python train.py --model="class-conditioned image diffusion model" --dataset="capsule endoscopy frames (Kvasir-Capsule)" --train_examples=42238 --image_size=32 --targets=["finding"] --patch_size=[4, 4] --layers=12 --momentum=0.9 --nesterov=true --max_grad_norm=5.0 --epochs=10.3 --final_lr_fraction=0.1
Rows from block 8 of a small class-conditioned image diffusion model, named by matrix and row number. Rows with one number belong to one neuron. Each number is 500 + 50 x the weight over its row's rms, rounded and kept within 0 to 999. All counts start at 0. Numbers have three digits each. After the name is the row's rms in percent of the matrix's.
After each neuron's rows are labels from the 100 images, of 14976 (inputs lightly noised), where the neuron reaches its highest value: "patch colour" is the nearest of a few named colours to the mean colour under the peak; "top examples" is what is common among them. Only what is clearly more common there than usual is listed. The data: capsule endoscopy frames (Kvasir-Capsule). In brackets: how many of the 100.
# fc1: MLP up (model.blocks.8.mlp.fc1.weight, 640x160), inputs 0-159
# fc2: MLP down (model.blocks.8.mlp.fc2.weight, 160x640, transposed), outputs 0-159

fc1.24 091:493492529471421485499513549546498473441451472535518564511556545612516526475460538450475551545491505482478591516479468554430546569478508531526513536419489483538491496492512473479426491487469573404534431531488571560404511529435428558491415511558545475548479461591541416453552519370531492514539542501547462487463500432610497389496579490482525437456396499529465537523538436478543493513478497513583440437402667545539499527553505464557447542443502475423465500510626578554519465521562550
fc2.24 094:448525479426574492504485442578474428514486468501466453520465464541451505441479487626466429434479532578456551485421394577384544519523545621490487544431443472547621516476473525478446511560513516459493478509545501549478474499540603523438567549514480531536509493460536452500510523578524491600525578533526448459496442585415551394582502454527493444446473536513486500517583502520446514520536484596539454582591520522427574514561554476513489447500489484433480416563405559441507518501553442
patch colour: black (33)
top examples: finding: ileocecal valve (27)

fc1.600 121:490538481431414563443539546436516458493519431451512502483568473500605485525491617486451547471433452592502487504504380459555553530489546429591427441494491521480449551517492485494502471467464557490543544499512467461495566412515426583458421666471528549510515568511470436499319490490535498463442569465488506543527471458460520491482499515482455493548522495476560431603577496422520454397432485505531484433506504498420453519485482515471520518445561514569621554442552455498461449505532509
fc2.600 115:461538472471548504522498483543481517530545529537580481484552562489467478550439472467440441455488544517472477449506444546784594527519515559439539509481513443509449424508464489537542467560525465444524517519443523467514529466426557457536511634512504594468496470599459455482383512512484449495583547494503539536495511550456461511459535512473569503488534439493509526614597526442513522498390486489449486431573422503479532500461512443437561513536526513491534554553428468486449588538521460
patch colour: orange (45); pink (26)
top examples: finding: pylorus (26)

fc1.178 098:465444435534480546459463461432530477410435463495461511479536448501511502510444379471478544473437587534542500557544536481564433522521522554515425484507446613507471463443473474390455468497488460465519434442534492589516420511415564445566482591464552548430582558554568440516564488403593477445506480484486489479431552452558589547445515482408467500443488498494541527574536562485532449501609570529557440495474450441470452508443412630495501461453476425560516466447476465446513526513501474
fc2.178 099:572489522587491489400567496447512491475389534585451482479585498492474505517447553512507514604516455448563524423514541538561386508495537456489481445541531466486469501452527457476565555479420541415448458564537542512578627496607608436434488561508546608499507438400476466436594392508492501519515525531496525487527553528498541516535500458451551515517412451437517473526467469485446474529429478464444516548530562456443467528436496596430504482510581549405457469544425495481492457549441477
patch colour: yellow (36); pink (28)
top examples: finding: foreign body (25)

fc1.200 094:504357474492508535495486500492569489483496486546607492597474532481503558538486519486467570519467596482522553475535549507613506580482566486532475514520484470549448629474534493483499469471473456508481487532454425661550546470329503493462521521446481550473466588565539479487456456478580528612423527485547525523503503514487460551504554516472495498524481556524569502570484561529408502516561454466499447506517472477427525439479541687381485498455518466515490523506419481406503511492543482
fc2.200 092:441535514547520503520544493535569523572482569524511528532541512443505509509530504464541482626484495470537533541613488465527539472518481543546492449551464539477499401496556509483502541416468473461475466467673493691545573504680549529542505546530468526426534539474477536424478490522548531493471550502520523485444590475475498527545449552507538481518459568496543449523479528545561471554539488473600406545472494458454493549479333503468484481554509637493510494455532541520537486561509551
patch colour: pink (51)
top examples: finding: lymphangiectasia (30)

fc1.628 109:394426419471547488469442429574500367446466479557603496516569521462511506563509472500502510435552457502480476549513441481465460531500506626495506503461539366503460668531467587500398505503496455534468506437512552552553502488520501521432486491548570394515464524557543502542479563544552485493477436508467556451497438544519463564486527477567516479534536542484524504401525607419545503501445487549532491438502498478513422565517505410478526436476526484415445457602497524596507452575499549
fc2.628 115:483489385449535547491477532443635519500541512446472487530513481601471486478495534533452479714558469497507533467520433536541573550374465453515515403536429507514526495515460456445534553459480504538505472488421472486521534457510494423362510492530506480463481459464476518458523561481542519405513471513451471555497514495540512557481445489481498496463422484597424502538498386475493451476434496517546442481608482531505484547397487500448532445506576495455505504514660433477401529532461519
patch colour: black (76)
top examples: finding: ileocecal valve (33)

fc1.623 008:476433494530570572497460494461460505526434508432474450471464512543534560494480461486551504450517497482540506441517462509556499511390517556641514637515596491517459410511604475550547483563464498516521479554419533612508441421435499526476495505474443481434566513552546481464504513447545475507413455480518466480508464524406575581487552546486511430514516527487376557556520495557501470547599380437625408462511538546506509500491563577532527468529523446458490492563399545486565550544544485
fc2.623 008:540607481563454405476509437416543446494449394498520538452441652512433578486518472501499478521477512454476519435491531514477514484562558554500450529489473551460477547503536440442512522498472541442587467426555495590632500449572497453589482581525534515438516532429552576501485477514513521571536438480459544464446462481503553477524408512527582560504413579439510629574512535469559545566452535497604439537432551514476466506471410564495489463518497580449505450503428543525529510500532469
patch colour: orange (58)
top examples: finding: ileocecal valve (57)

fc1.55 125:482442472467521535533505577431498459536428583453419507430494556447490460502525526389392511456464480501462547512429465485474537469469565479494521480475427317450516524508518463519345468580485468490398576489385535477484476477470493483572425557496434534551407398489399525416519501477549497507534479438461501546579562541506511475529519458604431542530465539466519480464490470432460465518506493505547412544430454522494541455522509500426520475432456606485450471524457545489529516492429456
fc2.55 116:517579454543418480397580548533504550516371522542539461533540455434461501545451485586461520480475505515515488494531501402440529476504425500520555465529549590457451549440550396400491553534503516443471570425538434463492512439515436543592531464453519578530575531485480566507469527555484468464480455483519446558509581440497537518593468546496498498397512479463510490511588527468596570547528505504483476610464536607459414523447551506470478539479570469461472481496501651532544493407561480
patch colour: black (25)
top examples: finding: ileocecal valve (33); finding: reduced mucosal view (25)

fc1.161 106:394458533476531444529534483505487473430447480495518468515406466593513500446410478423534481426536579503444504530487550455494513484532515436504514521490519546495385535404518513459494517511560479569390500456480497543508457541491574487465445445553510498549459496455489442459513470552430520550383473397511451547511516513404445564573544414432437546498471537517520381575412474443464459526461438521528485477515485468518525515486561610465427480459499574440461528451442610461587496353528481
fc2.161 107:399548467447471440512505507471507523515422556503507486521482478597480448627534463516507489468565440550493534546445545442399437506431499555554479415488455479427468403504475429488470484519429526528486488491590521471498464538500539454561450519467446524527490451493555515509473497503587510520551420460494546471407415435481556552461485405433490477478496462426479550604468599469524596415543519543602519437470476466513527508468453620429547498535479426498520429441499580567557460409398532
patch colour: grey (34)
top examples: finding: pylorus (52)

fc1.584 072:524445537476468515516491521509515547513495444488482491508594497443453513464639526527461442419523539402468498493543399498593520579490561478528426420522497481499563526571451423471471527454473569581508529492540515420502381555451547510482388477492481457458491529521386498572434593539499561522567552483513502514379536463456480475530426499436454405574552479457465507564549538501489511454418589502548505464466466560438465507521355451514502453513419559519484461524571416462480482541475545
fc2.584 074:492511494573461503485471513436497576487537548515560515525537478367442529630461533460516485461474490507480538487522449480540561449568485549485498460596450462446520514465468431487541583522501564532435432513574556503513479529562478462509575498551598455411535456435587478523583477543543472461506535579553435486610477513471464515474450529419471414585426516564529518625601563522552428498428547484618531516465421556436554505518555576461498443472590512537476476475427452538485526493542499
patch colour: black (84)
top examples: finding: ileocecal valve (40)

fc1.594 025:553409569574511439508484599492463455520422582471484495442513552514533521525546413477461552413490443481517454423505468516555438580426493441493586607484419488536531390452525465504489452494405494576452484458484485532435441534515542537423534417478536516547580453473559500502398512487496427514479550530444515485535504480544484499446431481488390508497337482430477467524523480435482540419498526506487475442491481471482451541460460334517455459458532530535526493445505570533492488404424504
fc2.594 024:574466485479443509516507526530443539530464497555544521461515500501525535534474492490441498533468504432481484507666445435482461458446546464434495492447490502519461571493475591471521484455518572600535493477415476507413585601519552530414370500383519536632531427527496481482492546522566562560618505504510474466547510488467542469513484448527534589455472576361522492519585506482551478486523459509540466471505375552471497508577455596537484497543456417528507568462488498574540458435555459
patch colour: pink (68)
top examples: finding: ileocecal valve (26)

fc1.244 120:530452640517552432487558502495458423522470516472529441498501512500413549476463490376584494460570394502566508537498440492555584467577481520448576510484494497559427514456533460461478466459580440436510562518527539406500467570501454559600463385498492506548495511453453481517505415521428531597459420547442548573439640508588519546419569483549524476464477443536574542493503509452463516586535419532467482501493497476512522436577563516483519520447533461419518512546531504523526565484564471
fc2.244 109:542507415446507428536434527485506489453460510507557433468490455452573558532506546374548545456530536478576451552510494475630611511448485544570576527574540503449515491510509504472527531511461542504454537541551520440581521474504475336430509433486538452563478486497479447449489461613467430505567435531513486478451456456464500631501576488447397477381478517437421408486524472573467497505517440473532483479626513558566561451547468544526511514511482565491463428475529554475527487510518510
patch colour: grey (38)
top examples: finding: pylorus (26)

fc1.620 089:583495541428485512523408504597589462559554453448564576476547513398395461486554564487518477486503451493423446464504561449415536539509459506467472521422484430586472454494491551491401446482512490573529491505449495509451563535570626444586396529512576484390459488599514501467525475421449557477443449531501467463464593484471442505562463488418506481438427544513483551455533467449396479581480563524448532514482474469427567482526524545491496512522473552501555515466477411553551525532448535
fc2.620 088:456526493514479483459517471460473408464547503585574407568531417546534505515539501543443510509505496505498468577611609502485536480589411515537472484396481498490398511443523525465425527603548473432367524536552540463549499437461453525581523481586488487570452592437485521461488530489635471422436461527481430551541462434523427592459485498525510514542511528508507444413456507530542433518427444519458500489504540406480517463503486498450439466511472487510466428596489491485520438460512631
patch colour: black (96)
top examples: finding: ileocecal valve (31)

fc1.20 164:524459584547509469466492509571442502545438473485491481439496390471511440459538406440505507429460567522554497470497541496585427536368468552503497531478411535537447511497492487518443442489507513520404544458432557582451432530595536498463507390508498479485457518580503417536478554381537479417435478468493530476545512457473524535438446446424443493472488458494506452483447567487490532466511455491460439522546476403432423550383451491468390464438480465632515479441437470413444489463475475
fc2.20 164:509548531407511518567535451547427463467425496404549491505400497489517540495521582536474454524580529500519552541529573499528433480471500556499479439474407676501509448557443541472499536465517502554497432486667502390476530541504505506462512413461528499525486546541529433525488577510560503564587540589505462540531517495407522472547547550505414561488523456435483522465519483453458573538559455542580535464389515463591487461515492579419500489518470506540407490535525518481479565417573480
patch colour: pink (59); yellow (28)
top examples: finding: ileocecal valve (63)

fc1.520 154:562409534466568572488540547456549540446447601416463499612503534570470583442479496524418530465554500480467512497451633620633454481475520543516426520506515470478522570484514531458432508535429511440505412511490506522501443468522578491477517538551522394540479450472521532517475426468489487428540472512496473479549391506426436486511543418443492463540416533471532521455544435433375501477530434528467470486401511547481496517461502487474511532459547500476396408454502538603458531551549467
fc2.520 193:492580470495520578522443534474539516508511434411456457532494447414465528464534475479485476416535519461491580507540600482563525458575565515503527476455440510494541437540565691513503498483590478489550513526473508463549525484479501463444551699536537515488470497561443535624499523528446471465544460468464499483421499527556449428474523488681530542473494412552447523537547505545565528480430523504517491440601520435554503532565511475524523491531535479508512547457450404475496537532507561
patch colour: pink (29)
top examples: finding: ileocecal valve (28)

fc1.5 122:476462506496508511520520441479495524434443450424455511527449477419463572490512487502518444386484502365483421495503510490434545484482532493466481513458445422457490383497552480452542538470472400416448431403437449455462530525609498470404483548499442551365462551527573440471462495614497452459408462462477503498381452464433522471472525415401496459503447462506474509434417595422530459446488466482541449465505501462487466453559506447521505461528494532441425440590475482532478508540459491
fc2.5 111:424570500606495514554557427537505421507610474471562443533562475512466547411515513470530509461495514573476517466441577514459503517537538505513522391540443512466471491502608495464506572459513408560464503483547507501491544457449466525558532382529377438444504506413544531515484462514499424459672466441523490545503412531545508544504564487513521463490461433468517481380554433439485593431519527516515512427571480512487488500568497468501527441513444468388446450543521488503407552528464575
patch colour: black (31)
top examples: finding: ileocecal valve (28); finding: pylorus (27)

fc1.187 107:522525503431516471518541491458491476476546416535459502546451507490421499507422483437451486521509483527493481486439479491471530383488423597580452528398405521463477457492492467449433479448463471405569486471583516488459425516553469451472526585530538525486328615475589502467531545542540438532468482449529593474472449514456579511492489441515556419490538491486511478456443480444516487484509462454505499520519414571467472464404443391482469514496506616558441514531538515518339405490479497
fc2.187 091:406592454458479523512469540484491488520659486537464542510583479463435454551598460507535535495524510509473488479542490493574509434503511517525492495505350480557490353515462508510478671499512475560503448490457545566550594519460511507522486436633479608499530493583585458490536434513525507539535541632543489537483530550529514543487465538571515484496542457556525483567490425464536563501505490510556548495368523515465510497485450536528445492494496482530499454545513436526476599553396513
patch colour: black (47)
top examples: finding: blood fresh (25)

fc1.183 092:507465433502569581531505508512474507475492512510544444491547521438545575468571455466462405497461514454543472496498451394536402517532493473477435596492497464574462490510443459436478508495477570532452467473498522461516504474492489551492408504477527493496463542475502487505436483462467506502497504492456467481176554465500460452450506453534424506516554465368505471479538470456484459438475448437471494493504365496472487474454493502543469454430485524535577526530551474544499458361464480
fc2.183 108:553524541529422559501509455479481486476500637446483471502509503426471536477458502577481516465478445507537462505574477426574432497447528490513507522556517451517548502461435482530448491475384538530484513473477487515495454525476597476526607508499511531525518571504548514525526462514477466531492504485449470433826516498524495465486565442484504559432426491456486510442522496496502531493482514463465498350477455472474523512552471527537403509506578455477545543491402500453469550427421506
patch colour: black (50)
top examples: finding: ileocecal valve (40)