From a checkpoint of a small class-conditioned image diffusion model.
Training: muon at rate 0.016, batches of 64.
Rows from block 9 of a small class-conditioned image diffusion model, named by matrix and row number. Rows with one number belong to one neuron. Each number is 128 + 32 x the weight over its row's rms, rounded and kept within 0 to 255. All counts start at 0. Numbers have three digits each.
After each neuron's rows are labels from the 100 images, of 14976 (inputs lightly noised), where the neuron reaches its highest value: "top examples" is what is common among them. Only what is clearly more common there than usual is listed. The data: capsule endoscopy frames (Kvasir-Capsule).
# fc1: MLP up (model.blocks.9.mlp.fc1.weight, 640x160), inputs 0-159
# fc2: MLP down (model.blocks.9.mlp.fc2.weight, 160x640, transposed), outputs 0-159

fc1.532:147112192161114039168063168149122095089199125138138088090051137167174140155170124130145116123128129102108135149167111120098072132102132112156092180134107178128142085112058098140123121037135139103158136137117089226131140188115119141088077119142172124083183151127151102120101142125054089154098119125164067132133125136132149188146144096169154118116106162125149128064150147131130129141077172162095140131154140132134135097090157116093139082079132135148155122088106150099128148085150120
fc2.532:129120129102145127119142180094148120126055094114088132109093139143111109141106102140107147130077083179135111111130186095125148193115151131096115133141191170114136121121071145117141180100115128159153085142049159068115043098078136171171140099119148142060092132105150110153128121133127077045209107140111112105119126137131220158107115124120149130121132246138144095124129099098172126127125088104170119149086147150112121139105156189139137127175094141128065146133155134156165142137087158
top examples: finding: pylorus

fc1.455:142078082174079119138113142127138154177103150151136097161164159134184157102085105151129188084102106124133166117136107102123149160172148085101094148161101137116165142147115124160139174148139141032184085125005145156133153173129124113118134124061137138139092079093110119138146126118108105132041189083127153129172155196149122121108142166130128131100125093102152127203182146106114156128067088153176143127189164146168139123115116102159114153086153161102125143088138170126086130135131164
fc2.455:225064154129100120122132142085094122110123130128138128195134164159078133176176081127116163151111194062168107135167086183151094119167140193134138168141145128127101102134105183136166137129110104122140123116136097154110033158158146114126124124105140162140094149163117161122112123137210107144197123095145148121133161103165110136113105098135085149154120134134157164129174176114170157094052222150159162128118129118134102155128130214106139140122178173145171125102142087095161120144106110
top examples: finding: ileocecal valve

fc1.438:124127095123167113073147105120133092106101146126166114130151120148095077112068161117103074138118188110192083153096125140141205094150149101137136151163161130139090164141093137165127156064124158134055151087154112100102181148113113089085143142173099154127086169197124115088117143100141093086161081102152127104122156120063086120087149106143095115144142131191154154145119111140111181164063080107204119129114111114126159163126062131105114107072119096076144160174108157171176137140192112
fc2.438:140130051136125136065154122138106110138108155105137106141156127170206124116142074116133133119170052138216129081116141164124172178141146118154158131092105127135101114128056135140106094084117102136084111103107130140106127150106137105120130124187098207154070051111131142116111144127132111154134082124142183154129095096237071108129154165169161172125131145125122131120104114167142168095120176099156094195102110114113105083106112167125123086112173156164178174113144103158192125145162139
top examples: finding: ileocecal valve

fc1.181:141140125114079145139119140128157118124112163180125087114139134145050189133085136140071157174114087115153111165137143012124109136158121085134129118152080147104171107062079154131148113144174147127113150177137133110170142092159127209111137149118066175051196156137062138142170055131100095146077161148090135162102106095102098120105090100138123137128079134111143116146115129076159144141150149152154121114165101109168113096089063092094144179123171139155129141107175109124120136135077098
fc2.181:190182093096106136148111141110145134104165081115139157118151156135128130087103138144196100110113143147164121144150169058097081151164132123110115151139074140110133156143111083114139091143143167215109182119155170103117140124074125080144137091147020112167190077112079110121114043119165147154140191130120181107132075138152181182140097117098160105126121130087137150125146103127091118090158057149072114087051129118123090155152096079151142117171098151126136118129099128147138123139130153
top examples: finding: pylorus

fc1.330:143075092144118119144142114113157143127153145150125118125139088113127095095148112102119086043113134138122123101043131148085076074136162082145197179140111158147114157110163101166084124200130167184094184183154139194094095129142162162108127111177159095119083189132134121120118114162085108102126131148108177120169091141167142188116127046146095103120154140110131128112102088144126161115137103158139182139085172155078135159079157205135116124133130142188130135166174062092120094125121142
fc2.330:137110083208102150144097145126133152127141137073152158126128086147196135109154098122176137181153118161101110147074094101118102171140130152141051160094092141107136092097150137133162140108110112155055167123141111080110150128141157127128168137169142085173082113163113125087091146140195129098082113152191109082078118087146107111124156201130116114143163086117127120148113197131122086141177129136157154153060151106124183113105197056136097089125084198138156141091116172149152175142124144
top examples: finding: ileocecal valve

fc1.356:134155122158164166141122179098118120172103131148132156093200096117114138176183157130090126172124140145135161117165126171138184128130150155173093149128076106193137152109120152125117187141138167074080138145041134150158164156120049157141175155181159120102142165101146105140145140115123112137088053095132138139147130168154192095121183120136178118096097174112128118151129128096162117115088158086072110118168135130152172169150163218088147136072145170121100145115133152125097126152211101
fc2.356:140143098091118150138160137175107110151120126085120113054183111178163176054123128139171121097101165179105078031134167088119155102094100124187133125125181096129150114143098121137102080084120122166113122124109141169117133095131129094101142153079079184095083073141099113142121137166080126123150186059188161109137174114137080126157107115120176129098160101122126146125113142147114136143108118148109081133130114145131129124061050212131141126142202129100148131104146135118047111151165141
top examples: finding: reduced mucosal view; finding: ileocecal valve

fc1.89:118084126150127162092169092127130139140165128085107126142102134148109112128143116128084142115119096106179187133126116124064139120127163143058135248124171114119143113087151109146130130171137136202101126145101130192162078112078122115128155102149157162162125098151158138096189124128104160150115170130130076165132174114125101126151155135138090120113146131156098095160187172144150111136154112107255094143102153113087102122152166200133134160131106052098068097143115112110127204124105132
fc2.89:165103215165155110155127127049108106115010133083132118135088136093180091116129129137122161125136129118157112122124149077124083124142183125099100135155127130101110148121143175204150089090144137110205146139077122109145096184113144120175117143109118151120161133153213128085125068155177146138159121175113088108085099117102116176125114128123103143166154025148138111050112108179181142130100055132118113110121131115090159103138132121095121112096119123133129132147174140176122126150101127
top examples: finding: ileocecal valve

fc1.105:141095116091142135113126156101132108112102144078124121133119125103141089101107093091145082036161068151082139124109092160255170093146137136121126094133142164137110161102102105116122145125136153098147132148147123136112113126186170132154113188146108053150138117092108139139093128086141099109136116107112136099131123114127118126137099080113079094128113169104121069181167107126133104115058098160123145107000150158110135143098117110145111135139158124143160122110133117109123110102132162
fc2.105:122190066136141137169127105191113156143128045138112131129190147159077114109142117141154120101140092168147116090152182112230079120159123146166175015129111107157109120145130137141128145127117131226084112118087168161122133129200140190108147168101187152129128069075131143159105115127060140106092137156128133136151171152182115147109128071122133128111114174130104129074110116159103119160195089115154140130107088174133113136161102127144156117112162129115132146120162120123143101097148094
top examples: finding: ileocecal valve

fc1.244:103251139105129129081146161148142061160209140157034140152128114132087126106132169091103132123131094123137165163143175075109166123103110162129084132145135146176107093111140158167176125121109109148105133116126163131158106135102160126110118145067077076124172130093109170090117150137063093111153109099054115135118162105129118111096100111154111143124138128116121135133093178186139165210147150136106166169073102084178069147149132117109202106153112142153164155139125144154167159137165113
fc2.244:099209098136157121059087131119137078143208102142144154126172112091146142187078167117126137112116116077106118115140123141126114106069141085141161148103178076178160186125151187121096172105111091206104120093111119123146174114127139143118081107030109085172137105161090135152165150129170154077110128126154139126131144139153130110145150164150175138117126091137127125053172162094186153113143111100063106100191187164081148109117171095151138149128113144153146115157096133147107104105086119
top examples: finding: ileocecal valve

fc1.560:113167150131117137083139127128127119128117175127153084084097152085075114107135170156123120067101100058140194070112089100116149118177099155089096113085159145150184169131111089171103163129168121094224085123138129191186166159108191112125180139108157124140120128114099173086176103168114085087152086127083155108142147157093120131105114206134174156126088173082179112147131125114138135150139119138133144128104134108178146121075164187098154092141118107128100125173077152135133133147159060
fc2.560:064126153104109124063087119109083152122158127116135121112114201149165155135111057111137146105181125106121169144124103163158198117086170151153141114148108169141154077123125120104133176189105098125058092143200110084194138148113177128114147142152183156121091094161134098073145111113160139131112123141141098155135181058125152093088098109115145192137182186143176121086096144130112150146113143146137142040167085117125119147180146102126144083115151077193100116159104095128090132107109142
top examples: finding: reduced mucosal view

fc1.508:117132138123095122109121156162148088137143075170158135169168132141125121166111145156137178126165149123083147100133140140135191116100149100156140224081083089113109146091167110099146149130060145126079119072131090115145195179036115117126127100059174144130089151143141084149075085124124137168104135055107028159131123163106126124151101191133110138111104091129148117171150138043112081113159168101135107119172124102144158134130174103142134094101120113085123137152082162141104090117166124
fc2.508:087158176119117116129124160127126134145178132137168147167134089126088140088105063179105155120104136128091113157103138121189126165095109156108122159120102051125143152127120118139115112161112158125196129073110167176120160143073143161138187063065137117088185131133082115102117146113116109105191146076180072112168132145138097105153125105133142113096239120123086138100144083132164131179099187111126150143105142143153137120140143222221118093166088111116153117168136102089124114131100132
top examples: finding: reduced mucosal view

fc1.264:137096121117164123110153129112114076131151136126118105102103116124107074170126113150115149114140104109125124137092128139076126133104176125127144096155118103144059129142115131114153147108131140063117143164102185123132138134122123139159143048141114119102139109122109138174189132086139210127139134115159121116146117142154104154089103158135179104114171121104158000134110162142084114208117147221137201116127112124153156159179150123097126140181154168115136155125128128118130166198125125
fc2.264:114137115107121145106097117107120146135157084134118125110101132125111144151079191184160122093076127112135128097119146113220130098136199119099115130121117110146137143115102146181115113100110144141117123140071137105126079130161154138114153096115091137101145100174125094189187111145104220128155107127142102132102137099148167048123126129144105162135124145099121000134178023147120124103131117192130119090168122135119159126087130129129094117093064133135176106123138130118118079125091139
top examples: finding: ileocecal valve

fc1.70:123095069128160179131165121118105117106097128134124146170104122108184148135102122139126152087137223113179187141121075114158097133121125132144103156108152164099112126138148129087102085133116156201104151155110146106133106156101153131118185006097137146070103120148097142131097144154100129130052163081160122115175108091100100105126126038139086099109113150095152134202198129134113110092143124076163096146099147144057194150152115156132094134139087116143110143097133117074106158144107160
fc2.70:142134071158112157110126134161133134099066134118083127088040065219082177091134133139094143071146124161121161102126108101126182129140103113135133191100129152178156156153162107062133094158108150189144107117102130211156075177140111151087098090117099141139216171088110104139145130118153128177137103103088143109161133164143127161165183167133111140118111119114102143030134128128127146132133089130153123076171178112138142083135087119120146121104144131091087125090096164150096105094137128
top examples: finding: ileocecal valve

fc1.275:106151113133165133196185176086093137128079130094129107144166174142134188115155142104106143108143096156094123126139073145118135197116165130131145143104183126118125123125186151128092103124133093145215099106107147157173141127163011154076114116117142134173140118108145109201093124142108086125136151123085159126076114154094117111103134156134095153116161152112138155131122188033193115095141123142158126083163143158088126114142145073148129098078200144151117079084098169171126159151128101
fc2.275:149132141122117104184092112101122150141139119078145102161175155097090123121148132104147108135146191151127086153170130167094157077148133157119089146164174135110202155119089154085143111130149069138087150137131116139158152114075010086103080177121118152090152108080170122232146152084118089179128167106138123124129120093086137138125110109128184107145110131120127170156130063158045158177131114131167144164097167115083165126087123154154108161153135122107126099126150070099074090138145102
top examples: finding: reduced mucosal view

fc1.245:118161115083117130068093137119190155145095117145120149131105151149095105144153103139080160086143125131088141149162093131150100130160108120130135069133076054147208137079160162126196118163140125132110109154097052154083121144089138104161126083040112126179133110108106145153113116069123169153101155121162098102083162145168149115142147058145191135136128110154112186150154150107112126127140056143081106136159117132118206106151145144119105111153091136163157177187145143139044138176115157
fc2.245:095157116075084111064135125080077145167104151130107122070124161124149110153132166138110102063110092109169143093151212158141075108098126099085120100097101066105088107081194124119062138150083152112109146085115162088081156091156119120171133100115142099144150138125075173131119144143134159155162067119113143126147139137157150074127196124171135165122135137083133135113109107185150106118112131192055106165076116143116090123198154159153171143096145142129174140116182109129131143091163066
top examples: finding: ileocecal valve

fc1.207:175183151124151134160110133068097109121130180094144103085107092095118082117094079159095117133091081105091143108129132138137151124103160174086160071140172127110152106127092113120138085117176114147111079110077106173149067201113203104128111079047132102120116117103113116214184135121053133144148132103155134109151105162109155142137123194117152136119165111108119130105112162125131159125123152213107137101153081153133118120135148080082065117140134164150071121125148213076109156115115144
fc2.207:183153128106115167146163198083098135054074159106107127103144110112131132142136159147105073128104160124119143113111177121138119086107152151131139081136149112117110166101188154097106132093134106172116106157087097145163124083174177115106083099184132109131155105142126118160199121112168147137094119121117126152124116125190167167140090128124152158119054094089104082154141052075148145115100190170135151085126086131174179147124123179142104155131105125121049134108143087145096024106187159
top examples: finding: reduced mucosal view

fc1.384:150207181167081142194106183081148150138172109077094112217130094104140165119125095102145115160146125098110127135104121141115160141126114168173061125143136135139145107174141177110098116046169136147171130120047133097100201139144118077103140081159164110150180091145119116127072144144099105186118133120088133119129151116109180096084121166116097111092096112081165176160176110119175141093094149066150087152108146131066113121130086113130145100097148108149091096095124148124164158141105140
fc2.384:156221157167181147171161123111144122125255106103109124181137091129074104134176136140111102082149154112111060162137137117094135144107115107149113185128105124110112142121148134138128126126135117213139125166108094105129170088107107052144154122092131137189157104119158137185120145132136072127109113127097121050114151136101128089103110138143149112120141082158127141138077199064093137150135122098148055129185058108155157133127125127159140166138146076108135110097131100093068163107132128
top examples: finding: reduced mucosal view; finding: ileocecal valve

fc1.212:096168140080138110150083147153159107195112089110182131154186175111165135144117154144098119119128146099161151163129168120145141121141165059111113072128118146132129108095088192093167193141126123080127082140088193150134094176115106107149142136075104099086082079139096145159136153108105147130126120097148100115165091184090123127125148154140136134161124069092104089154045147108175104143099189087229181149151153101162145141157188098115126148197151135115120136122132171138143076112151116
fc2.212:086132137077156096129216118139099131143131130153161117130180125135114129173141101107136115152168130089128116106143136129106122132186123151145135090167205120124085145131192100149117032181110139177107088156098141098122105109100104091111127088078122133108122149110093103177108152111162141131082139115104087158087124136204108102145107193135118137167112031166150103110206093142140096152121108087184144127193114177133124171123173173166131143154089123149179159090121102151099094089072126
top examples: finding: reduced mucosal view